From a checkpoint of a small model that answers yes/no questions on an image's attributes: fusion encoder width 256, trained on aerial photos of the United States (SatlasPretrain).
Rows from block 5 of the fusion encoder of a small model that answers yes/no questions on an image's attributes, named by matrix and row number. Rows with one number within an expert belong to one neuron, the router's apart. Each number is 128 + 32 x the weight over its row's rms, rounded and kept within 0 to 255. All counts start at 0. Numbers have three digits each.
Before each expert's rows are labels from the 100 texts, of 14976, where the router gives the expert most weight on average: "tokens" is the input token at the peak. Only what is clearly more common there than usual is listed. The data: aerial photos of the United States (SatlasPretrain).
# router: slot weights (fusion_encoder.blocks.5.mlp.router.weight, 32x256, trained with AdamW), inputs 64-127
# gate: expert gate (fusion_encoder.blocks.5.mlp.gate, 16x128x256), inputs 64-127
# up: expert up (fusion_encoder.blocks.5.mlp.up, 16x128x256), inputs 64-127
# down: expert down (fusion_encoder.blocks.5.mlp.down, 16x256x128, transposed), outputs 64-127

# expert 14
tokens: "building"
router.28:177088149176137129117081181179146111170112124102173170096128116162168109117128178050134149097070121162116101126104156099151128172121174150107110108105094138118121129112123133097098126088079161
router.29:115112169098148163170095165161144090164114148077194192144120107181175136088117109096096097111056128118144122100058126167106104138112191140139100088149105107097068134097087173102143167126167145
gate.0:185150109101090168127085073108131156071119153188117133164112116138145146169152144152171099148149111143165160146155147069119123103133155138124164098083051112113214116099113096154159101126137131
up.0:122146094138074085174148209115098112087158098117174081061145153064134166084096123100099115116129160150134139092141151133149152141129175143168091197116163171095121127140177163209190158136084084
down.0:111134085131111113138145157102098122078134115117177115086164126076122181147088096100109077113151155169121132174139119146125153140084165146155120175071173157110131139125154146143202151117099081
gate.1:129160139105111115128114024145140120107098114109081169118161172117140179133078077126119097070121107108145163134173094086170111156142090167067126114165124150104162140157158181135162149163081193
up.1:159175139151060120141157059116157111082130118115113176162153172201109159100129139164147091132101091133178152096136122120109057172132149109103090103090194140129111096159145135149145077112119127
down.1:167183103140047092153157069131134110089097113099142209151137189246148185136145177133142113157156097115164141067098135105138071163133130119112097123093157125130109099145160133143144093093122126
gate.2:122098077144150156147097076135128111147221129129116085112108074177089153131104056077168151074091071153140153135095069147138096094146104148134102111157133173138159111121100135078179159133096142
up.2:120095107159170130076142103073080179100126126106092113133113181188117125130156150165055115180118114144106092079168082172107113179100058122107174185125111104096054124104110110150130133158162093
down.2:085110110175164163119159145099094149069105109117080091094130132182172130100145173173082141189134112145116143072197115146121112156123126114089175146185088129131117125098104076166135105128156093
gate.3:149111111112125125158138159067152141078116129151092103124072180080080148183207157174075103134190152178149146088086146117120124126126125129143103163119170134135123175171126152118129087101103136
up.3:147111145124112082163149180134141158153111101085144087137161164037131133084146123160185099150255147150114107114149174110123105144108147150154108182063152103063093144091132133135209135096173113
down.3:151072128102108119166175157128089113105086118082146035182108170071149108137160132186140133157150154155120081086118152162136072127136186148138085225132179089099108163160076102120138131083146100
gate.4:104139101162159111147083085052130190121119123113033092112094163166109117149138155125093133132102131116110167162134141133167168139137077129085133094095100111137180178135106087103120104150164108
up.4:117112109166142096050116079095115168075160163167087089129069136211088160164155122117128134171093142142091085064155109135098086133049058123165147181110095132125095139100133134171100150112111132
down.4:113114103142172105093148108089110150068165150123122131089098118219101205124110149111170158177105147160136067075130077161096115148112095101161163168127110132167101122077158127172147131142126078
gate.5:111147137143089133119089145220123109115138144180089065087142118127105170123146104179132149112210137105143149204078104114112138122098141118136131149131092133108134109109152102145072186127152141
up.5:207112059100100099123108145157137092125109123151095101161110130119091157113207126151087136113134110139119125143134095135102130115073097120087134176086220133130093149186129147150143112153114166
down.5:159070094130131169121124128111118099125137134133071131132125120124094135103183170143099163115138102118145091134141100181066149108105127098078153178081213116112136163157117136123109114158153112
gate.6:179147159107178097123145047089129142089168114129127147169152135107146128093114104149156179091111104103104190139067100160126118136176134107113154083135121116084168000123133148099130122116088085
up.6:091072171142159181160182025166100120174144097137069150123086133166170133151163139199135156111121074129112114141127126155175167082098107140054112162149097122117110125127113140134053149195154179
down.6:121053162132140185143188078171106102160129088141092134151107184099145078142134130178124172081094078119077116157163144123163156088082104139049107181158110126110123113154097114119071171176129198
gate.7:153092138086180106129131085107057153098157138135160170154117116088095174183135137119156097101165129096110156085088109103144137101114111137137138116178088128082114078105138112098142127180174079
up.7:146128149158184157078145107091149114175055141138081137119129180138131127172117176142151133109096135129122129126182148106160125104125098104118159114113151159207149155166115113121094053132117159
down.7:137142155134161135096151110122141101138124136175096144133120142155138145164170159160139110087087093108125189078178156105101090132105081130149138106115147163171168138189131102132096085140135147
gate.9:169143164137176095137130091121130123146211136154147125159106072158114141144133116143180073079081153107097148108114132164156122116132115109104146180110145149102120070131111139054111153097108132
up.9:109103137104107149130130127114151115144201128146154145129118087134120112177145117121111074092117190149078151125072180144117127126138147100118130168077193130154207094144152145130062150116151115
down.9:136162169114147144136132149124127125123177098103153153115084097128089160165121103167122131134029135148076136116131144121143134080133154099129177123099187167114194092146103134057120169138137158
gate.10:102128131113121104115131114163186131096148130139173146142175097113139066087101091116208133167139148180137122105089081114139106144112097171165115102127158129103173121094104080104188106107100085
up.10:122129109153147146097181125099111086123080133160162132126162098144144120193086119124101146136086154087168204159183176111134168158149117119108147144090059151077135123100106161112131111138134139
down.10:068153132137134156066190129118101115105079132142155117107194109183146075184086087081145173137080126098154174168177173092154152162114153140135099102126118178108201122090120117122098080168102118
gate.11:145108105124129172146100188151156107132163126133134115145101075129133141114152131193116117190144128177094124137106107144117151125085135090175158123107128145161152139143075166158138112096101139
up.11:113121159127113140126191169129114115171054115117137138049136133087129103119067175048176123130117139106185127142194151127122101146126121154193100131148069141133126125075153068173116114101161158
down.11:137126155102085127145143176148127068123081098126151152036164112125127139122133170057187095132115140145185163113168147100133096150094119110165093126109055163098123107124151089202161083149113111
gate.12:128127128129066133162132195120091121107077122165097083089102107118133151151127156158084102149156083114164155149106203106129129135110062172152158100081120148118126114137136143201106128081172193
up.12:135136159147133109166026204126141126109118134123130102188091113064124127141122158104140183137184129103127135149075124115119100144104108121202174101151138095170141162124133154158145072069132116
down.12:167118166174134111142049176126113142146105128088063060164112104060134107151164143075106147134160151141156164105082114142151126103129120130173149093140114070183156168124130113098155106099100121
gate.13:125129138082092182113169145130105155146161107155140148109167102129091134117098135136163177134081115119154185122187108142144158066127077137181138113128210147185140150135130140132103099201124138
up.13:151131122178134104094135105147150112151074118122081138171128091173224132153120115152086081141156128118082094098118130126095135183158114123114133102144102165097106106132097110103121117096117150
down.13:142113150128180072108094098126122126136125130141117096150130085126186085124097083138119141137174148111120108100127121122111119182151116124100157134192054136136126111119148127114115076133078106
gate.14:115114151111147069108140126132113144118152143126092170124142093141121178123131162181141166154137121114122184131148113182116121113124125110149123093137149140102126154096079164116113120056152160
up.14:147118118130118117136083091185124174119146099155153079108134086124136078063130107116103134130179155069079117094089074149101131119122102115119085114110157065165107165172119186157103166148083118
down.14:173144059121134179149154102149109093103099187135165074185162152070140070151088123170193069138093172158124091150129134041141096119056122115122076207046122126158094163121120123166171107177102142
gate.15:144120120092145149124158075107107108164063132087179168147171108150074209151120117086120184074124108096172184141109124130159167088130120083103130159156170137148138099147157203115154084170092101
up.15:118125113166046151101149186141123150123127104157138140127123144172167081140081115129096096165153126156102104129190135153096077133153144151164146103137072137059117148122078081105056202141124164
down.15:151129112143063133121132188147146082133129080130210171149148147145145097144076094113099112118125156126097114100188136150100103150148113138154173120137132151040077110126102160106103186176107178

# expert 3
tokens: "river"; "railway"
router.6:132136116126176166169153053089118074079143107146103105079108121187158114132091113140100137075182086177093165166159094111172128085157113139121095119177132132113165107141096155132115101198152141
router.7:124150114097172071093154045171127133097126117183066184113082136165161131116185129175125144089165105105110150156109091111152187122096039162125143102116119174127116110147131164142112099159122145
gate.1:145158107110124084176094146085072158157181100168174122086129175105128122119101122105121075166116102164161130103125111172102101171121156144089111131151198104131123146122082115138137124149139081
up.1:186078084157192132107085151150127119187092139120152113080155098119149109101143111076107200091068088137153094208123117088168142102130083185132151134159124178145135090129133154109124132136158101
down.1:129174159108078083141122093169151122078140121131122114170098123199142146162150108124168095127132178098138163071073121140105113113141156078133126133070096058067125140150126136157129097108095138
gate.3:045148153072193165102145120142100124136153128149147152126135128051151112116091112169122168118124132120087157142114100149072161099116093103164147120196133142111063121104138179156207167148166101
up.3:048175116117164172106129073170118115110178137144082129130147127157140134112087113106123177152109162125111153168111136153120151088090128078173148110158094151106124146087122165108180187131119104
down.3:110117141149106160114138174124109128203096099082172130156120114138141154142130107161097139096135121135093146059112124191129141110157101107121155126186082134108098130148087099177100125075111157
gate.5:084121136103136124145113180106125121069202095135177084129144108136109138137155158102070130161121156161120083172140136190156134113110142142089086140115170103154098191124109091114083146119106102
up.5:098111158157158091122138065139140147197091163075025151104136164138143046159146107102136171115189114141136080105132111087107099092158164096142101166172140124112135127111167133130159136138143124
down.5:158103147101159114149132174098113140117062118105041075121104139132192042117134106154118085187228140122150053123191103099143094144098138122107157164091111107112132134144112141122107100127203142
gate.7:193097111127157107180114088168154163139157106201091110150111140139147078190085098144135165133157098076116104152136164087162088100096114128098148117156106157142134161160143128082111172068133171
up.7:169138142197126140151108209131119105130123111139089139156105155101129085129125111121124097148171140075094095120094189142132110103135117133132097157114092123099083184141109170090080176085136208
down.7:147144171146151118133106143186127100117101152160061150199116123137154095171121158118132079112172123104059125091108176084111075098167147122094153132154073172121115169131112177111081146133131213
gate.9:079113099146128133080221028127152174112146119120115103106107153111123205108132115159107177125065120069110079162107080171133168141148048134154123153134142080144128132151125134134131114137119118
up.9:055144081137104157118149037146099123165121121119115130123127141099091159099172125150136172118123129101131139146125116161104173146092093108129117167124184121126082122131099066176219148116083128
down.9:217080103145151117143093167130168141099154147155078127113138146118114085083122109117092102124149120141141113143176110074130165151121115132092193099168118143179197118145169143115079140141155127
gate.10:158130113162117212164105147194103149156114115098016169147119129120152114139113154103096144111199116149133137133130140139115140122195117133100146073174114118198134133097114112106105154081124154
up.10:099150113148124102036158043173120138087142161160163081117105111159131115153113065106140136127082135127131125146149122100121129116110104141170127146145138126062125117087132089151190151160121138
down.10:156135137121097066189087225076113084134082172140165173161196148030139115166125173133134125108084145141149140063127182145053097141133122133118115134097184110143139144113112131172115069136139096
gate.16:137164060122122116129080187104145120061149140195133058114081121081110116133103109154116066139146143164124178149140156133104104147136115123149140106104116123162132132123110111103108133135147119
up.16:110102196121121135127189070153127137175113108073123195135181140175160140131140137092157180118087108099125072106109107097142138108124133137110119154164134137080127105118139135155155120113106137
down.16:142162078133118106113094158137138087094142176196130071147087152164133142126138120166076075149132135158122166119120141133084104123133155107150130108114084129119107124114098072161095142102148149
gate.17:095138179140152132084103152075121099104206156156190125129154077142104097185103094130174091105103163138117155098141162100056125188117093121182131101141183136149147136115159135100137152145150148
up.17:132134164127137163094172088174095093138142136141096119094158076141146094128071135116109118081124083097152160166146143112166111144105190140073114096088133170189145093154141105163135127185124138
down.17:085131151102131101146176116163096153150147144090070128127122131152156150123052137123115126105120081100176102164146112135177125158104200135077098133111117159190164084136132102172127197141143135
gate.18:172091077157070154134127150148144111157094159128109105094137122147120137132191155102164126092187102208125044142123138100123138131065095121093101183080141117236143181125108103172128126126107168
up.18:185064097118087135116105145127142163115116148141151104117103115098120114116177123088105142096112093135114104137109152107126214136068096122069119185110135120193145160126150095170119125128089128
down.18:167170128192161108105135176098152131124123090122203157160123139138149110155133098140106091108116157087072181112110081102157104172128151138145136103153131135049078101165100148128147118141119145
gate.19:139100108079135128161084114095105112116154114141151155106110180132081146126181164126159120108107149147194188168153144116158181160070147137046141108108146149142151142143160175110113118130135106
up.19:108124105162120153119129144124133167146141167088105047129114032110140141133082113077098128170153116175134089157145077122122075142153166120179122140099123135185099090120088062163135135117121115
down.19:110122090074139187136075112103093113115191137160130154064082137098063129168154162124157178064083123178137196168142165144117176092099119113081138085150157167206169110171115148092117112177135118
gate.20:143130128147143122113121132074115094104162125132165130079148109211146128148088125088114184155066127086130118053126137167159117105114023128134127104111145135067176102114196196108126116115092103
up.20:167145111094152108147129106183193128105120128174204142122148166176161243103172188128130171114059100137111145123121115101117156117111108149083153097087083125189134119118135155168131096105109132
down.20:161118103096138095122132108166172160095138172186171121174151119117192213090127154159150172123069129155120100157102120117134122109101150089045130106108081128187146134115114145183110119129122124
gate.21:081111094158142161086145095164129140157103135088144122093119076100152117119154109100128179136093122143121127149126084160100139113163140131136115121129214133166120098134136106111186158148141123
up.21:172141138128113078170091149099151098087142131172119126190115177130116099145116142163141054105180149130122136098124164085160081147102147127111120161118046124113138153133117144123091114124114138
down.21:062122150125104146127140110204123058165060110072151118093154105202144127149120140069120141108044139115140145154110139148111115112185174154165098095116169138107102092109138117127180181107099163
gate.23:134114169111125108151106122101104175099133117104159126062093131179072095130127098131159132160118150151196079126111141111192120179078093106125110114140214126181173144129123167106108067178126092
up.23:153129156106139129126090159097117146085138125109073071076102105139136095079141086126148146097174149137152078081151116133107167096092140156134125135116118113162200099041140134148087116163146141
down.23:168102131092126084119102148109112172074154116128179079088117139177111105132123117126131137082106132162163069121144131102189113147079114133152092133112164134156205149134112148127074081183125118
gate.26:155120143110134132129102194124150090129220113131117119147129083060081133101148074091159171108158139167141127093172153104099058108121158122119130142140176128086192108155132137076169148175131082
up.26:094156169139108139143098088188146148182112095116154085114160148145145164154117171072073183116145144143174104161029132111129165117140121163077116108162105164165101141091112176162108185101131165
down.26:172100098107113143147154207122151107073140124128158140133099123095099102113142052162145074115116130115094158125170116127119104104101175138149173151114131138092160124177134093076166109183123114
gate.32:074138136109107119155157109155139113126128123142180101141111147068112088066161070121124133109129119106087141151094070120107093127160123141110113153139144140105133114124107113146150134144039084
up.32:207118081138117160133099095138158146134163128138132133094133121176109168139104150137154125124059103173124082141180173125140137108096141121122152097138152116200146150166126146096080116160158166
down.32:146136148083045157210132171146172111109156093147113155077081125144110143119130079146188123151121132145147062132129146102200066140116196130165110139125185121142082147162129088098112109093112136

# expert 4
tokens: "park"; "parking lot"
router.8:139136115142150157146120118141092120197135148079144160086134096192146092153137166101086128114039096136095120090159187138116117145182125122107120119077105169129099161123088151113109174108145169
router.9:169116127175137198136127137239124121135149186081205183174117081110175131154140158119121136117081107150148090152165152143152137139177148143123102211112117138114088176164081151073089169126137172
gate.1:083092152094154140118123112118125163163141134137045125080130084075070116123162153094109124083138140143127134140131144125123144095125125136136097156181176142156116146116100139127166137166139122
up.1:211101138120094147145164164147116138134134111154150131119142098232120124098158137135058180108081142130132167088088150120136128129091143155135122124135126143127155131137074142145095112105098174
down.1:154149127162118096121143108097134102128072068121115142095110103164166124133058080097137161180028099122190216203138113105158137126138137133076114087168097132093146093091141104156057133104121125
gate.2:133096128098104165148175137171153089120160127182127078172097192092117120112142124137086090103183157174101117124147153105067134093100153114114119168143141115146114145133106122129100132092106102
up.2:133133179150076129122075126106129140143138151147140160077114100158111100163164119063124102099183101152154120108141148090145108141122132154113122127069190155129149121157140176142103166147087195
down.2:156166157117096076116080128116136119136106132130110180065103122194086160114138106086144125096165138137148184133145127119157096150122131173139113110083081175094143098130198123141050174155132154
gate.3:088136124109079114150133168165156143131148139164083112090081179079115144062145109140096108147173157175164107140216142079095105147145144135147153140119220117134080163123125093129152171094139126
up.3:151138096126090094104032162150146161125139143148121119158133123123099135127176079160103133185113126094121044136103148093100157122096139107127162113144114105190068142128068142152075173160086224
down.3:121115111187092102094042159108106163103156130129109142150137147139102148193135120174116132165106132084111093100085122148131181131072111125131193143152072096153130118124131139118083131177144204
gate.4:141138102143116140134146146086126127089125105126131155105104198178111171087184124170144151153163120131157153060127134101116087121119137120143148168137167131111125131112191115120133089130178100
up.4:092144131131127143139153109133178090120176151143101095105087108169153159145126185134139131080091098189093180110162142108140120124163106179116049128106104149156211092115158103124150110122176155
down.4:098142118177135146169155092105168089138167112123082160083125146151170151117103174110152110095147113179144157112174172119084139141186097125113044113138085141144193122095176121139128128114150125
gate.5:073110132110177130117131046118102066128129153171147111129130121140102190169119122130158140125068106125149132137107121132108118074105116139053184158122095135143130129119128096143153135139169182
up.5:137115137145192107120117047122129131153138137121165140122149122135085226177127144100105189084069105096132127116088142130199159087146081132097160141176065120133104109131140168131066155113072174
down.5:124124157135201138107122061102117095176121154112098149117124143126083191179109137084110186055082096112121180127093145131199167113126086117100172117152087127142133074166126141123085155144065162
gate.6:172095105093185184136083175126145174107137148157122090164152097141105114104121131101135131130108080131094085120190114086110113108114043149176154135152154135180154152115149123127177136123144153
up.6:182149100195068138068090050179066130131121154128118138194115114184166157166143088117093119168163129120111145126082134169093118108039179076132135154094119099120099138161091134174092154178074105
down.6:115160113141131106091103048158107148113121133094076159176111109189159099135151101172155128183183138111120116115061086120123107110110163070121177178139125127152082176174091120171131135119083132
gate.7:191101123139140090129074154065115151129172107102132185162176102060114164131141131164172137129133126123113111139083139141144161141095115121139121140133152177074110126138126139096156084114168127
up.7:114129124139156085081119152151155184049127127174152066137091114135100071119168109142099115145043125119079121097111125103100121148126075116127139135115157086145116188154089167120083157118117166
down.7:109168141170144159193165142162129152144108141170096086140135164177141067149088175103130113125117088124090065148156127088076125180145135145081104142062128121156129155124084047151131129127126117
gate.8:131115176108139074121123209148160091143115140156113105098137158096088138165085108088134082123175162133129137117175125056114118119075182117129155112119127138112174141119134135181125139176143182
up.8:170128120073152135144092143120164118141126155139155225131148148133141175174151155126140156120152141148128093090168149042151155161070167128113156137107131187147114184131164195162166107108128203
down.8:140140139075167122119094168095130180121129153112122214125143141167112173150122165084124150156119144140162135099136161080134177145058144081107174117163184183163098195099155214187159101135141167
gate.9:180105088156103076188099140103107130136112092150186134114098140189093173130117086124158095125077116168111106145136138123093118154150092103137152191092221098091172118123157167120117152131124119
up.9:139123109141150131110074153104124196137141156155098158218100103121066098124136074115120134141111122132099077133167123103128141157103116104141153117073170116212162171124105178141110115162153141
down.9:167126128159128167110084184143123209113132129103156174165101117073076113115178114120131146143142121117121053149139090123145144124109114124140129129102148131183157169128121164160116116138152138
gate.10:121120142142108107144182152109062146172114143087141174074097153122139124094089133162144116146172101084174099059150156150200153125158160136168175108149148139037117173122170129110167106074146170
up.10:114129147125136125145134109124100087107159139098190131137184103139112144137144174105184122144115117081166114042062102112083129157105133143098128152101146147055117126085073138075139105136116152
down.10:154143156119124079176130093160067126171172171109185108156135110108108107132171146127148115147141139092134151123098162099154116137101190126093110172101139166118128140141205112198150110135121154
gate.11:130151083109156177067141075129129152127141141104171130104149101148123147158136066071125114097099126185163131130105166111162145099146132105122065176116128154167166077049209108189177155157170114
up.11:130094158091094111178106142152142103191083103131058097127137140118106075052128134137108116143199100080140119109157103161116108127141113152144164111165136146126128125186090143098113109086108155
down.11:104133138117126118180134114132139086155094129178123137154117128155106052066125117199096112130164106057075124134174102129068093135103096158154176092119107120144104162166101129076089142087129176
gate.12:119145170070102137107188070136136102122153149173152150154126167023161162114059105126134093065098114103133207116172143113110103150110138088079128152078072136111124059144139134155137129174071174
up.12:140123087167102135115068134129164138122133101106168130092130104227106071135182113156120163157138145140129061122093140110173137139145120181189139101179131127151089145123058174130110154096171122
down.12:147143110129112099048126071107151145148149146097164163087062163185097175142111090105125180125159156129137107124118089134142147194167121147143146100172091177072148049069145175188130163136119153
gate.13:173106182068147097165140155098173110070122099180144144125100173170083181104199123150121059147120148148154199082121152095183152134074099149116142109122109139104156123171164124083145140139154133
up.13:148116139112146087135070183048137147119138134101148123097172138031116101125061107095157120133149163094149127113113109105150147210110134151166140072151119135166254101078140177130130109084109079
down.13:154074099104150059105079156039112143124143163095136092105152096048117096125083082043113162146131175100172123139146099144089156153111115141197119084165148134153170097089144136178126176108104066
gate.14:124116150165155208134136109083077132159089109066126189159124147158101115116113169125102127099150141135115152104169121197165116106148086092125115094169152151121134129151125165106119091179151110
up.14:128132145144163146155105096116145177146120135112096138137137116187127150110150183196099128125121107081106123082106144133137131130145070107059156114129104120190120140141119176077075083098213158
down.14:144156125106149144129119116139149117155139141168132159153141119200161151105125212171085184121116078071079113073070122119152130117134110112040110136094059128177107121163125110076045082072187149
gate.15:124125181064173111105183063129096132054090113139093138063113144122136166148179140161157161114155142155189140152160130151119122129116085118122096177118194096134156107126139148112169086195164073
up.15:140104142091105068146084119142172139138089109100131134105186150098102167163195149131128115131126140120186119152144146110155175126146147141142149116117192103147106142126125173166109138123095154
down.15:120102097100098087159127106121139135164041113096090128085112171072081165129128113180134142156161155129152094138118154131150153175124103102149159091147209159144084176148134177176080144115114133

# expert 11
tokens: "crop field"; "river"; "railway"
router.22:144125114101168133092132121077156080162124086125095185098160144102085138107136120111123119096239134143087178093148115111143146095110105194079146137130128167124147088143165131078133124163093131
router.23:122118137145145128116142111119097111130148074158060167070134176164094137142152182131110119090227127107089199071178152103145187098122056123141127141102175148076180138137193112108161140144141161
gate.0:138105127115142150193093183137129106171133113137050148132190159096141093089130171146121132109225131155138156119110145141125159135138180110079123092129092142161129125138111117098108136074140125
up.0:140103120125136159193109180151139098160123108127064163121190155084139104083131178136111139107237134151132165119108152134127170145138161121073128096140087143173120136137111120091112138059130129
down.0:111154121167125126084172076127127139109127134129189132115089103158154154177122101132115098131024126088084126147138115093147137115134060156155139172128114135085095142138165176145134153147104155
gate.1:084116107081185158140100145092183099129163149113130096120103036170149158131131109148110140141076131139117134144141081112155136104164122139095154073094124152084197117138122121103098153131083151
up.1:192106110129174134170082134090179137123107125155208144094158142114112152157136147098125114075070113160117167167082116114156141132131110124063140070159063172170191140160139173088072116107109144
down.1:172098121126176135163096124092185106129103180150180143133157127098132173163120148099129132084070125161122144156110139115157153114136113125061152085150077182164194139138127150099091119106094166
gate.6:139120162158143142107155188165117072125066104120101169122119096136133098161125144088108122137210117119105181129154126110117090112131102144190140126161086132089130145111128149090195176080135146
up.6:144117172150145127129148186145125072139043084092127185110140116147110085171110145079126120130209124109118194109156133109127095117139111145175130116159104138085135150113152126088176152082135144
down.6:106162071098121143171122058109131154116192137146142113116130161115131216090154150159149131131000134159130112156082119181129146140129119111067124117098186124170103114142131110139080085154168100
gate.8:107133144138145116106156064104113146124161102162113175120099177214111171143136156129110094084150097090079194104164055105152105176141144140113114110099156133082102101167120061158126086169151125
up.8:138062144157166137108090145123093148155089166095008110089157086066111107182119134060142115122226148157152103180104136123111144134098097135180137111173133138202129165090124181130173156128130123
down.8:134055116141134141124077130128106153143108188100000084121107086109123106148142114063130113159184140176170063173132113127108109111093071154155148124127105108178143168079096175139136180086151118
gate.11:112108126066112114155139082077145156199162138088121122120070116097126130145146084187157066142087135101159080155084151125157150040096182133149106141039167131108095114170138152133111115135104134
up.11:140095111136141121145098080059119176145115096085166138106118163086101154180148175147137082152105110117096108145098160092163131064144106111182085161114184126122111177158102118110135097122141090
down.11:142084145166105114114121129140134167115111089111127098143121150097144138193138150169145121150203127125106102159139127095152130084174074120107139137153093130118144150139149123107107117088121145
gate.17:094124112115147172097197164127102134089175110139145108150067133222155119165139129139096115145109173174126132078153100110115088129112146160122136161085084119123111128122098136129120129106178148
up.17:141118134147141050144071142112134126119090137124111089111111158075077080159132122087144089095183102128153175179118103112144166133154095126103129109127118129149208101123164078111125124143107101
down.17:115093119156128101147089106131130160140105177148078014072063128102070088150129135050143082074162109125125137207101113089151167111142116123135137150102092101192197076146138102155101118147114139
gate.18:152149128097141122065140099130147165114131167165111136100170191100139141174099097101148106122162155181130094111148164066086145160056125120120129136156133146161123121084167156209151091162093112
up.18:121119128147138170114140173149126077127128075119207160128122129138102098148137145146127139168109113070087159089137127162121103151107092130171125156181126097070070131105133144120152152112103144
down.18:157126118166099170137115192157127092120132055089219199138124120125101101131150158091090143119105143087130201115130143153138144158159116143160134114150181128062100143147135139093192157118132174
gate.19:146109147101163137150174107165106163147091103107064114174092120144131104097126139197095164130163135109124119103103096175141185062115123098147141059158168125130112116153120128121146115131154122
up.19:154134097113113133164183134140130126189157069116117150147111087163097144041094148170123183168125091101114128104089091190139165143116115072139092100136197133161109101196114103116212080170095117
down.19:125139096107100123126143177144174122076136127115081109214172133121133158169114138133154095133106119182136083134156148108133105129101120085043114181144136148110105101112110107113125100180112140
gate.25:063131053099149121140165050149100114155100134103093080110168141100134147108133065144173124143206158140143072132110092171110086121108142110124148163163119131119015116107099161152174145107143105
up.25:187125199157104139123083202100131143106163134136155166166091099125127102148119171111099116112043122134132177132173182091152144132154126148127109106097142124142223133132151097130090114161121144
down.25:022122074103152172120158087130106119101119135100128077073111103105105175133127099099158086156174116163115136135068072146106103091100099124168143147160147159089096119106093148121203148131143105
gate.28:077114186103154168121125044122114117132157150173069104120199130161125130128119128097133160101129153139112087101149095124107119134166121149108145100161163138185136128147106138137112086194086118
up.28:118165118076096100166147126098133164081153109124133127131084151146120180084181111174134088118102144172150194114111111139147142148172105103103100133078198088111160121133123125116087092131141065
down.28:163166130121103136147125139113145158087128108139203120128059149100126147107186164129119094098113130163134191133127149147133148145189122128129145160072169112123165163175152146097119106165122099
gate.29:041084129109137042097159135102108132145137154127072060113098134128152137106112097122106141102201135116125101119141095146148133114107132141084115151087108122099186074144113048132136125188154090
up.29:064118140156126079097151103150108158168136142131028062077088127187171145130104095135105128145207131096145086144123114149117134130131155106158121128099100116133142074140130063172129131128150123
down.29:091162154143125093102175098129095183114093108151007087091131135208166104135089137160126112137214105137130132138110112149128136149114108118154083136088066085156167061119153122147077097117159075
gate.31:051143131099186182134139038174096137163121152127050119211096112152167163202161103159138078131122141168112153145120084155108114091125178116124156146103063148088067120086070156131171196114141180
up.31:120114108154118123101111179087122111123108143118236174071177113067079146114078156102111180124026119119113062106139160118101123131111064116119124171165153122132130168134139173147114122109106131
down.31:103063102180149087111132123100099126126128154135143107127086117095071121147130111135134131046175120099084114117161129151145141108112078150037136215133098122102146134127133125147128123188072145
gate.34:148140204164141139078146074092097120106139156189078149165130090180147130172101110121136136115112114095144152063149123120109114107164126126135111113134128121152190107149117159161113096146131143
up.34:132149197134140163083178071108125128159116126153102199193127099133177117136103097171141183134125108055116113069130145118100110107117143101140138132141119127135129111149129170173137098141116154
down.34:115155182137163151094169116126123127148122105129090211183156116118151105129127093154128184146147114064114137099115097120087120123086154089130128128132114145099108097147115148148187104146104137
gate.35:146139187137153154105103059109117117113111167167117124176111146200163121192130091108138088080075109161156201123171127080117085087123093128086151120103123112092163074126121131130136107150137142
up.35:130100071116116117110106230125148095145074136131081089100124105115112082124121121111112116153222146145086094099170114130111090138140061156187149142148104142101103187092111132112144157101126131
down.35:149097076148095116110117215117134118133121124135079082107118095124095086120108131094121118159197143141111098135200137122109086167146079161220154123174109136113144184078110146136139140095139127
gate.38:086095127103096127157151177149130117087160102100047142071110174073156082110106164085144116094203162211158166154127134168139140146172121143141085121117102112085197175116168126098168180114150065
up.38:137166157149153147129091099081099135158116136136158109128142031198106149160082105122103141194146107083140137078141142103131059110149165147161127129173153146090054089134083102091108089079163180
down.38:137118144103076130153155175146144094114159088162117141090124138053164111099110147122123080084205163184133138156144128135116132149118135159132075161054148105093190178132175095124163157144129085